A small contrastive audio-text model, trained from scratch: encoder depths [3, 3, 3], trained on synthesized solo parts of chorales (CocoChorales).
Rows from block 9 of the text encoder, named by matrix and row number. Each number is 128 + 32 x the weight over its row's rms, rounded and kept within 0 to 255. All counts start at 0. After the name is the row's rms in percent of the matrix's.
# proj: attention output (text_encoder.blocks.9.attn.proj.weight, 320x320), inputs 64-127
proj.198 106 [110  97 170 145 141 128 132  87 147  85 138 189  97 117 104  76 165 144 142 137 117 129  87 105  73 125 161 169 112  97 118 165  73 190 108 121 122 130 167 168 156 161 165 133 164 126 129  73 116  74 136  86  96 104 116 161 106 118 105 138  87 104 161 211]
proj.199 107 [153 144  72 132 126  69 217 167 148 141 157 175  47 130  93  82 122 171 118 111 119 134 112 112 132  89  97 158 104 212 152 115 145 148 120 165 112 111 123 134 116 164 170 122 117 191 124 158 145 100  92 176 143 192 126 151  94 160 140 110 188 141 157  70]
proj.200 101 [ 86 121 116 186 123  91 113 118 139 149 177  74 124 126 104 160 111 149 115 124 101  86 141 130 101 180 148 143 184  84 103  65 122 106  62 131 131 133 127 132  83 121 113 102 166 141 124 107 103 101  64 125  95 131  92 111 115  68 113 160 117 181 125 131]
proj.201 095 [ 98 138 175 119 119 133 111 178 126  92 103 167 106 101 106 149 113 126  83 107  76 114  96  91  99 153 142 149 119 127 133  96 124  73 145 179  99  83 142 188 156 162 198 143  91  73 143 139 125 109 127  71  97 120 152 164 124 132  78  88 134 113 146 198]
proj.202 090 [130 117 156 170 124 136 136 120 151 115 136 129 116 112  82 106 134 161 133  74 154 139 104 155  69 211 132  65 148 191 121 161 132  84  81 158 127 179 180 188 127 143 131 160 127 117 147 138  98 133  77 109 126 107  80 102  89  47 108 133 131 104 121 169]
proj.203 107 [176 136 100 108 121  95 153 150 172 130 114 104 102  96 162 117 169 115  12 123 113 170 130 118 143 120 145 129 165 142  96  93 149 116 124 168  91  91 106 161 128  80 110 102  97 148 136 203 140 160 116 142  82 155 163 200 125 145  72  63 155 138 106  72]
proj.204 108 [122 140 129 101 107 209  96 172  96 119  86 128 159 145 117 136 153  68  85 106 162 200 162 137 118 133 129 150 128 116 138 162  91 116 113  79  91 116 100 173 128 139 126  99  97 165 114 141 136 111  90 142  91 155 141 126 174 116 131 167 142 107 106 147]
proj.205 105 [155 165  88 171  68 119 181 119 144 140  97  54 154 147  89 147 170  67  93 128 136 156 136 131 132 111  93 140 186  68 105 158 135 122 110 119  82 135 164 162 101 139 181 178  70 150 112 125 118 140  77 113 106 139 168  90 133 122 163 194 145 165  77 114]
proj.206 084 [167 139 121 127 178 129 119 193 179 132 143 113  79 177 126 168 117  97 135  35 204 150 161 136 116 171 168 110 148 106 100 119  98 120 186 100  89 142  97 128  97 123 123  80 158 128 125 117 153 150  93 229 142 113 156 121 112 130 118 159  95 151 127 153]
proj.207 097 [109 108 112  97 116 120 157 152 131 157 136 139  99 102 157  94 211 164 137 138  94  87  95  77 120 144 157 126 118 149 148 158 125 175 112  66 186 196 112 110 181  67  59 160 112 172 119 109 130  65 144 122  93 140 156 149 135 162 121 107  47 125 118 160]
proj.208 088 [136 150 127 138  80 205  79 104  58 147  84 155 140  82  79 116 148  88 138 113 131 132 122 134  71 170 133 121 150  97 149 129 117 101 101 108  48  81  74 114 121 154 186 181 126 151 148  93 113  67 106 139 127  99  96 125 164 103  93 178  98 167  79 108]
proj.209 102 [128  87 151 136  82 123 123 152 131 134  54 124 104 138 127  63 129  98 121  93 150 127 143 139 162 168 145  89 120  99 177  99  85  86 123 130 164 152  85 204 136 110 138 103 129  94  79 148 157 175 189 116 119 169 155 143 126 137 128 123 140  55 215 123]
proj.210 100 [102 116 120  68 114  78  71 175  89 176 108 100 102 105 151 174 137 132 140 103  90 174  79 108 154 127 167 136 140 116 129 152 178 133 190 136 163 105 136  92  91  95  87 145 174 135 154 150 108 114 144  87 113 137 120 157  94 161 149 129 147 102 179 144]
proj.211 091 [ 78 109 124  94 118 146  97  98 161 149 132 112 197 121 158  81 129 139 100 177 176 152 122  57 114 105  91 121 129 188  86 109 126 147 135 139 125  58 104 121 166 119 121 184  88 152 127 113 104  76 130 109 168 104 171  75  91 115 150 147  68 152 122  81]
proj.212 104 [ 86 145 154 152 166 156 126 116 177 147 124 107  90 119  97 156  67  99  88 101  96 126 126 144 128 126 128 135 151 162 129 114 173 109  88 169 116 173  50 128 141 105 176  88 175 102 125 194 160 120 120 129  74 115 165 127  83  79 152  90  86 172 149  99]
proj.213 098 [115 117 120 103 127 226 150 153 161 190  89 127 104  91  97 132 103 112 137 124 161 151 119 115 115 126 150 170 104 144 130 196 143  63 100 172 127 136 201 138 129 189 156 107 188 123 186 146  71  94 103 116 114 121  87 119  90  92 117 142  84 155  72 158]
proj.214 100 [103  96  60 121 150  96 135 133  81 151 112 144 115 127 132 103 137 157 161 120 127  95  89 116 111 199 101 148  87 119  92 106  66  63 152 145 118 116 101 120 127 149 133 140 117 141 136  78 104 175 154 135 101 120 104  97 129 150 137 100  73 114 122 137]
proj.215 098 [129  77 118 102 127 167 104  97 129 158 118 126  74 130 154 178  92 162 170 101 150 118 127 150 134 135 151  93 110 128 157 101 123  35 156  67 158 150 137 140  90 126  99 133 115 181 133 153  81  80 168 144 118 131 144 122 162  70 124 149  89 138 104 165]
proj.216 098 [179 140 153 148 129 107 160 153 132 119 119 189 127 188 144  97 135 109 142 163 152 143 157 139 144 129  83 111  58 157 146  54 115 149  98 102 151 142 220 108 150 164 183 155 155 122  82  94 153 201 109 179 141  95 112  73 125  92 123 159 119 114 152  83]
proj.217 111 [100 140 191 118 141 127 117 197 156 116 127 162  89 119 142 144 177 108 112 164  98 126 141 132 128 160 106 200  86 132 122 100 151 133 108 180 110 113 116 144 152  91  85 114 168 125 162 119 164 109  93 140 114 135 148 141  91 151 104 126 126  97 169 115]
proj.218 100 [139 129 177 134 179 158 130 224 130  99 127 108 109 146 134 136 157 107 127 100 117 116 137 148 142 144 113  97 111 135 167  97 171 139  76 111 102  93 112 129 135  90 129 133 106  84  50 137 157 146 113  69 162  62 154 132 161 132  98 128 101 142 142 128]
proj.219 101 [143 117 169 106 142 119  80 170 110 103 180  76 103 110 140 142 145 138 140 146  93  26 145 131 123 154 145 103 127 133 121  96  65  63  68 122 164 119 199 153 138  74  88 105 124 105 122 133 130 140 143  97 115 112 123 137 187 116 159 152 150 140 138 120]
proj.220 092 [159 155 132  86 110 129  79 115 175 110 188 122 180  84 142 157 127 150  67 200 128 142 147 129 125 144 119 105 102 189  83 168 103  64 153  78 117 114 199 161 163 112 190 103  83  84 153 113 124 110 144  75 142 120  83  93 166 121 156 155 116  90 120 142]