python train.py --encoder_arch="efficientnet" --input="log_mel" --encoder_channel_attention="se" --encoder_widths=[16, 24, 48] --text_encoder_norm_position="pre" --beta2=0.99 --eps=1e-08 --adamw_lr_other_params=0.00073 --final_lr_fraction=0 --adamw_weight_decay_other_params=0.01
Rows from block 4 of the text encoder, named by matrix and row number. Each number is 128 + 24 x the weight over its row's rms, rounded and kept within 0 to 255. All counts start at 0. Numbers have three digits each. After the name is the row's rms in percent of the matrix's.
# proj: attention output (text_encoder.blocks.4.attn.proj.weight, 320x320), inputs 0-63
proj.222 099:112113115158108132107116126131159097157129167148149157109126129091182129158159124178173151137133144108171161116130103135108161142108174153111176129114140103074122157090145142170087079106134126
proj.223 099:135124117150149158128133094121127205116120122145132107110151114142113140149149152112119150135210136088140125122106150142126146110147110126059096109117144170117133152098139164151123114111153131
proj.224 104:137116129105073158134152099158133121120137126107138100174093101191143131135064141147143115120101136150125101113120163163143136142156068156084066151138142140143150212095114127122140162138124130
proj.225 105:136144110108125132102147109130111092134127134164142139194133106126093133128129191151081112099104128152122123126124147164131134125138139157134114122123141125130118178134169175140093120116112108
proj.226 101:130109105167141115138133138138122100091114100118141140103131140116139126137142144123096152177159126141128143136088091082095145121151112167119135150097164105138117150114182158126152114128136140
proj.227 108:129134115169122156113101136103125111165125134116135132135113111104159121139173087133130104157117116141118130102132098100137150119142144096119157126141066128108106088156111116174154112106116144
proj.228 099:082067156148123123141107138148148125146155126120137132092123154161108120100112123170107098123143130151087136169097080155156125164135090170158128170155129109145149157111097083127183132094101166
proj.229 101:161127105145130150152136141141141122119121106064111112098119130136144108108145121165131158132130163143173070126150165124110106091143138100109066099148109158107154144154152127158112124160153137
proj.230 115:122113158115077108124162113131134117108128106099147128123137121177152163146108162130109138131184126140129145151158072136126101146130149146178150163125106120109121105076163116145128108114181150
proj.231 105:136134127098087121123125149131184108116084093136124111113109110096086109095114125094114139129092144104186115135109140143100132133088124153151160146113143109174085147137127136120182111135126100
proj.232 097:096132099150124109135076128099121100159143169157185166108154180090172136166193106141139118174109123099138112100125088106119176130161126107112147113138101100137123110122107154133137123118117159
proj.233 109:113143145094148129100151134105115150139141115135139095097112121136122166137125128106113116090159098149128122139137114137126129140107159103119171131116164155133108056122129115109129118148158059
proj.234 103:126162121119114138114136173106108137113139125127146130132157119118128119118142114093125103103111093123139118144102119094093097133104152068125154174102132156098133126115128097132126114157161132
proj.235 091:137157140090110123114173135150126125112130112099105148156129125125067116098128188120098088125148149117077135123104132120113131064184133130140110146171115141151139102102149100105151170113120135
proj.236 091:097050118193133105138087159108039116126151109096173084138141119126181153124143139149101169085135149142156164127172123170157115108088106139119105130109073170131144148104165090128129136172131130
proj.237 090:105116122150098176149119137100127105146106134113094145099114140101126085121142091152124133176133120176076197093084131153163069164090112152156153113140135084141116114155111124163110138114107136
proj.238 099:109162137118144140105121171190106180125146118095072148167143169157154086126138101141151132150154119132129117124089118082147108151090161100171123160122139150122154134147124085161154081154133114
proj.239 107:147094116091171105100134126137105132083132100123091127153164165120149085145130153083148112127142121144078141118081140133135111154134114150130094135138115100134124156113128124126124131098068183
proj.240 087:078153110162155122106093125126117141146127148141144104072128169097121148164147129094159110118159093120103102087091124072169103129151083126130121104169118231125145133184163107149159151135105140
proj.241 096:129084143148168115117147127128105160101098130125079135114153156120133114091152120104148141111187138128078136146091089123130104125090164089143185143093174103162148079130121138137116101120099109
proj.242 108:129133147158127116173137082150143102113151089095154060112103103192093129102073130147117154098136162157127146134111108133107138131121140151129129153115155109133133148134129130141077134134120137
proj.243 099:151151120153069161111136126145143127102156135141111123152134081109106133142125135141111137140132127087127085066137103136143164105115143093108139125131125168086132131137115146172077102119129135
proj.244 098:089146133144172143127114130127155134147098140136120146102129127130123134135136119123153092079132117096138120088105098075118161124150099148086115110183130151119155192117101164126123127139102098
proj.245 090:138137145147081156161077134116163083128124130084146126097083122138129084056126078150160155140083134164152121115118126140088113175094155110180168192077076097131126109144115116155130102159150140
proj.246 090:133151112100150097121108156122125141122102124119087169094164166122152089117159106125144095146131150169139121170114133112088127108107098121122144115144153083172079135113118125134156105142109094
proj.247 090:106109134104121151144163177136089124122155112107102099161113115168121115117131136187070135171138177142123135147116139143128110142114128142142142114119127153152103116135132164139192105140102157
proj.248 091:171102103141083150132129161146176142165115135140138156117111102150086097089111121128159125101114164101179089149143155083083140089141167087131113112134121167130157121143161149125118129123169100
proj.249 098:112095149107114104124111116150106137146124096109123125134104133164104130129132133119109126177094158163150113149124152111154145113180100126137132147167095138138119113127131143079155148114125123
proj.250 093:093116136160151123134136166142144124148109147157125156142148127107150145136139130124142134131129131111147150141117116114118139092127098168111089162115139123115107174124151128123148174141157124
proj.251 094:120111112118105158137116117077141105146119128150140098135114072148106097137110123130108135124132092109074168155121150110120099096130112142126088106135148129146090127122141118129146141125141180
proj.252 096:112142142115108164156136091106135125132159145142114138148124077160140126090104096124075134117110111134126164130133103127097134117139131132105129130116138144092139122142173171116158138114143152
proj.253 099:138151126148122143116130119137073118140126106161176125140166101126141103137166125159161141125136126119166137077127094128109116130127115114091105136149144148088137134123144149118128157113128115
proj.254 094:148096117156147140109116131166180126131149119121150077112117141114149106124117121107134132115114161150154133097115112094108124142117125116124102088125143161110148134173095142164127107151086149
proj.255 092:102132125161172153121085169124112148118100105119067129082137088123153123123121075109126157111150136110151110162170156138115147124124123116142141119084130075146144136122114107117120104149122148
proj.256 107:127146139124126168134135163149110133153113081130108129119092136149126116139100114148088158101139148117126129105096167129157099159158084168136106109121130124153121136132148103129135139128103104
proj.257 104:123097150089112104122138136128113107163163088112141079109101151147123127129082144121097107146125109162134152107110093102108111159123153100146152184123133127134169100149127128121122111121142121
proj.258 092:121120127130134191169091157157122128103100104116111114127132094152136093126143108194096146140138166094132115084104138194136132147135088179121092181115135184108135183124141111163166155118113109
proj.259 106:081104089190138114122111167148145095127105124130131158124138175111147132100149139176145138126116145127092148162098116106131133142125099116137117120118160121133145172122153105135100117144136130
proj.260 086:149100067138164128122119158162133110138126103152107132117120144107148112162144129103167136152126110118156108082131144113102143179121175113130118134110127146104190108111189102148140110158166085
proj.261 098:142138111173166136116123134180106165122113149159161134108146130119155152167124129133167189136206151101148165082110135118106132109177121120115125132131118149088121143135120132155121114114111176
proj.262 098:112137104163136129116093168108112128151124126127110129122138160123136157116152091112148077099123137098100121168149143150176126130091127135157140115111095127167181109086129094105153119142107107
proj.263 098:160093141108116125140173157149148151104141122088110140143165106150126089125107122113108160127158151158134091126136122143138131085121147077140126097103115127166146104144133130110134117145119101