From a checkpoint of a small contrastive audio-text model.
Model: 15.1M parameters, log mel input, encoder arch efficientnet, encoder depths [3, 3, 3], text encoder width 320, text encoder norm layernorm, text encoder activation relu.
Training: 4000 steps, batches of 128.
Data: trained on synthesized solo parts of chorales (CocoChorales), 13.1 epochs.
Rows from block 6 of the text encoder, named by matrix and row number. Each number is 200 + 40 x the weight over the matrix's rms, rounded and kept within 0 to 999. All counts start at 0.
# fc2: MLP down (text_encoder.blocks.6.mlp.fc2.weight, 320x1280), inputs 1104-1195
fc2.236,178,176,197,205,196,252,219,202,238,202,203,135,227,230,122,162,148,137,190,271,165,212,220,214,173,190,181,185,237,234,244,156,129,159,216,150,232,239,179,270,228,276,217,213,225,202,158,201,201,246,198,122,198,188,194,226,250,223,194,137,184,261,132,217,225,213,214,157,167,153,153,247,207,148,164,200,181,175,206,159,192,237,166,145,180,131,175,234,200,246,119,219
fc2.237,255,228,207,198,324,235,256,242,221,183,255,140,186,280,232,250,256,173,235,235,183,222,237,109,242,177,174,207,238,185,270,194,273,171,131,247,213,230,194,216,223,140,240,220,176,247,209,222,254,223,232,200,228,217,246,199,233,242,190,163,198,194,213,220,191,216,162,171,179,179,227,219,186,258,212,169,245,265,157,254,226,174,150,210,292,194,184,210,257,182,285,207
fc2.238,297,224,252,264,211,222,242,147,194,207,176,232,221,172,186,121,158,228,256,186,198,184,258,205,210,234,148,227,161,199,205,246,256,251,196,198,203,205,163,205,149,237,210,223,191,242,175,235,168,172,254,268,236,220,278,192,245,208,139,193,205,153,261,236,209,212,247,224,261,322,203,212,159,278,265,208,135,196,199,196,246,229,265,148,195,263,143,190,205,216,263,194
fc2.239,218,169,208,190,186,138,159,207,191,210,229,289,263,201,169,203,200,245,203,260,237,164,174,246,206,230,253,181,140,164,237,223,203,261,205,266,157,256,194,194,227,194,194,225,149,182,238,154,223,203,231,227,215,208,217,172,197,253,230,260,236,258,232,304,179,239,167,227,174,217,213,239,224,236,145,216,153,232,320,123,238,257,221,172,188,180,193,184,218,184,105,168
fc2.240,216,207,204,166,146,199,192,152,204,165,197,239,183,155,189,288,254,211,259,254,207,161,258,178,251,198,173,175,180,159,185,168,232,196,211,178,167,233,166,209,257,139,192,108,254,215,183,179,248,194,218,145,215,285,144,206,216,169,282,240,199,249,195,250,179,175,169,173,177,239,251,189,218,229,246,240,291,164,209,189,181,198,161,190,164,251,229,195,180,273,184,225
fc2.241,199,260,157,188,155,259,217,166,203,220,174,262,224,222,169,181,191,209,248,151,227,215,265,212,123,229,144,206,177,171,190,166,167,210,174,232,108,219,127,204,210,158,178,197,173,223,254,212,245,214,218,250,179,249,190,227,185,201,164,228,235,299,214,226,164,229,223,196,208,264,119,181,238,265,216,210,207,229,256,213,291,157,201,162,133,190,173,194,261,212,139,232
fc2.242,212,193,170,132,166,269,203,238,265,139,202,226,187,209,237,154,157,194,202,224,157,146,252,224,179,229,178,184,141,155,161,191,219,182,217,201,203,222,216,200,183,262,210,229,201,206,255,161,194,232,155,203,204,150,151,196,154,226,211,160,266,168,126,215,209,239,218,269,257,193,245,201,151,193,183,162,136,140,206,195,147,267,165,189,167,128,163,242,230,188,130,268
fc2.243,182,229,171,258,151,223,179,225,191,190,155,165,216,170,216,244,206,195,203,162,220,158,287,183,164,151,216,173,171,176,246,183,176,213,193,145,105,253,144,110,156,186,140,217,195,187,215,248,189,199,149,138,169,247,200,293,262,252,235,168,142,199,146,213,258,134,185,193,244,178,144,243,263,221,150,187,205,229,205,231,239,190,189,158,242,289,214,224,191,165,208,216
fc2.244,250,165,239,232,228,178,205,136,203,236,238,203,215,184,113,188,197,226,207,204,205,189,94,130,176,190,155,183,181,114,193,226,195,289,227,197,215,218,247,208,146,264,174,146,199,188,195,239,274,183,200,125,198,159,200,225,252,166,176,177,171,193,195,269,182,274,242,226,190,200,211,177,121,223,225,247,199,207,246,200,217,268,180,194,199,188,196,144,126,186,118,145
fc2.245,230,274,144,123,152,235,225,153,219,246,198,213,213,201,164,198,231,249,220,179,187,237,175,200,244,226,241,258,201,179,234,175,226,208,182,193,184,243,257,241,210,210,243,232,196,252,296,207,187,297,206,286,214,210,163,216,219,224,185,232,225,212,208,252,189,282,261,220,193,185,195,233,221,214,212,245,119,252,280,196,209,206,245,173,217,216,214,208,250,231,180,227
fc2.246,248,172,221,272,237,224,180,197,202,167,301,174,256,228,234,240,164,255,231,227,196,273,181,252,195,239,221,191,146,218,222,218,210,168,220,230,218,221,160,239,151,208,258,312,167,216,272,271,233,200,203,240,274,166,236,222,237,224,152,237,265,216,203,197,163,132,135,218,194,161,209,223,210,210,185,247,165,174,213,163,189,258,265,170,228,196,226,160,182,159,171,150
fc2.247,160,187,233,213,195,198,247,244,198,192,181,202,180,199,217,186,235,194,186,184,176,176,153,172,158,99,268,226,258,216,197,204,209,227,188,168,174,184,239,223,212,198,207,197,259,252,143,221,195,203,207,171,185,164,239,187,180,301,180,173,216,180,170,155,232,231,181,187,163,252,171,197,175,246,193,197,49,159,238,167,230,167,186,260,180,235,248,183,255,154,193,195
fc2.248,212,167,157,201,199,258,265,206,210,255,231,254,219,212,228,118,119,197,191,194,179,219,140,173,247,139,220,206,143,223,188,223,213,240,240,237,189,156,241,228,186,217,188,203,205,148,258,214,193,248,205,217,211,146,204,149,160,242,213,251,164,187,287,186,164,233,230,252,191,228,246,177,199,257,138,122,148,241,191,274,162,248,159,185,132,177,228,181,190,171,223,238
fc2.249,234,154,161,158,166,144,244,229,119,191,165,182,194,178,251,251,247,203,193,240,256,225,185,145,243,138,216,228,216,159,258,209,242,207,167,165,134,194,187,231,174,139,142,265,213,173,257,263,151,190,194,186,180,207,212,296,235,187,185,243,218,186,99,190,240,184,203,149,268,210,201,156,218,89,139,218,185,205,203,239,166,180,159,183,180,240,183,183,207,235,69,162
fc2.250,158,238,109,240,199,179,191,176,156,190,187,165,206,128,183,189,163,123,234,174,193,207,182,149,139,172,171,185,185,178,181,178,147,143,289,227,184,166,154,191,142,208,159,107,195,226,204,192,181,198,191,194,171,147,152,168,199,126,121,182,211,178,196,169,193,233,263,192,171,140,178,195,207,168,201,163,185,178,156,164,155,188,130,189,153,132,249,205,229,173,203,182
fc2.251,237,214,154,146,183,188,267,192,142,194,243,243,229,202,159,195,194,270,266,221,181,216,195,212,242,149,232,205,177,229,225,250,177,221,240,151,214,229,113,199,176,228,177,179,225,165,203,224,211,196,206,274,241,199,213,232,180,241,155,275,194,209,359,228,145,179,212,246,311,298,231,270,164,257,144,237,198,191,209,181,237,209,235,230,193,212,174,166,251,205,210,198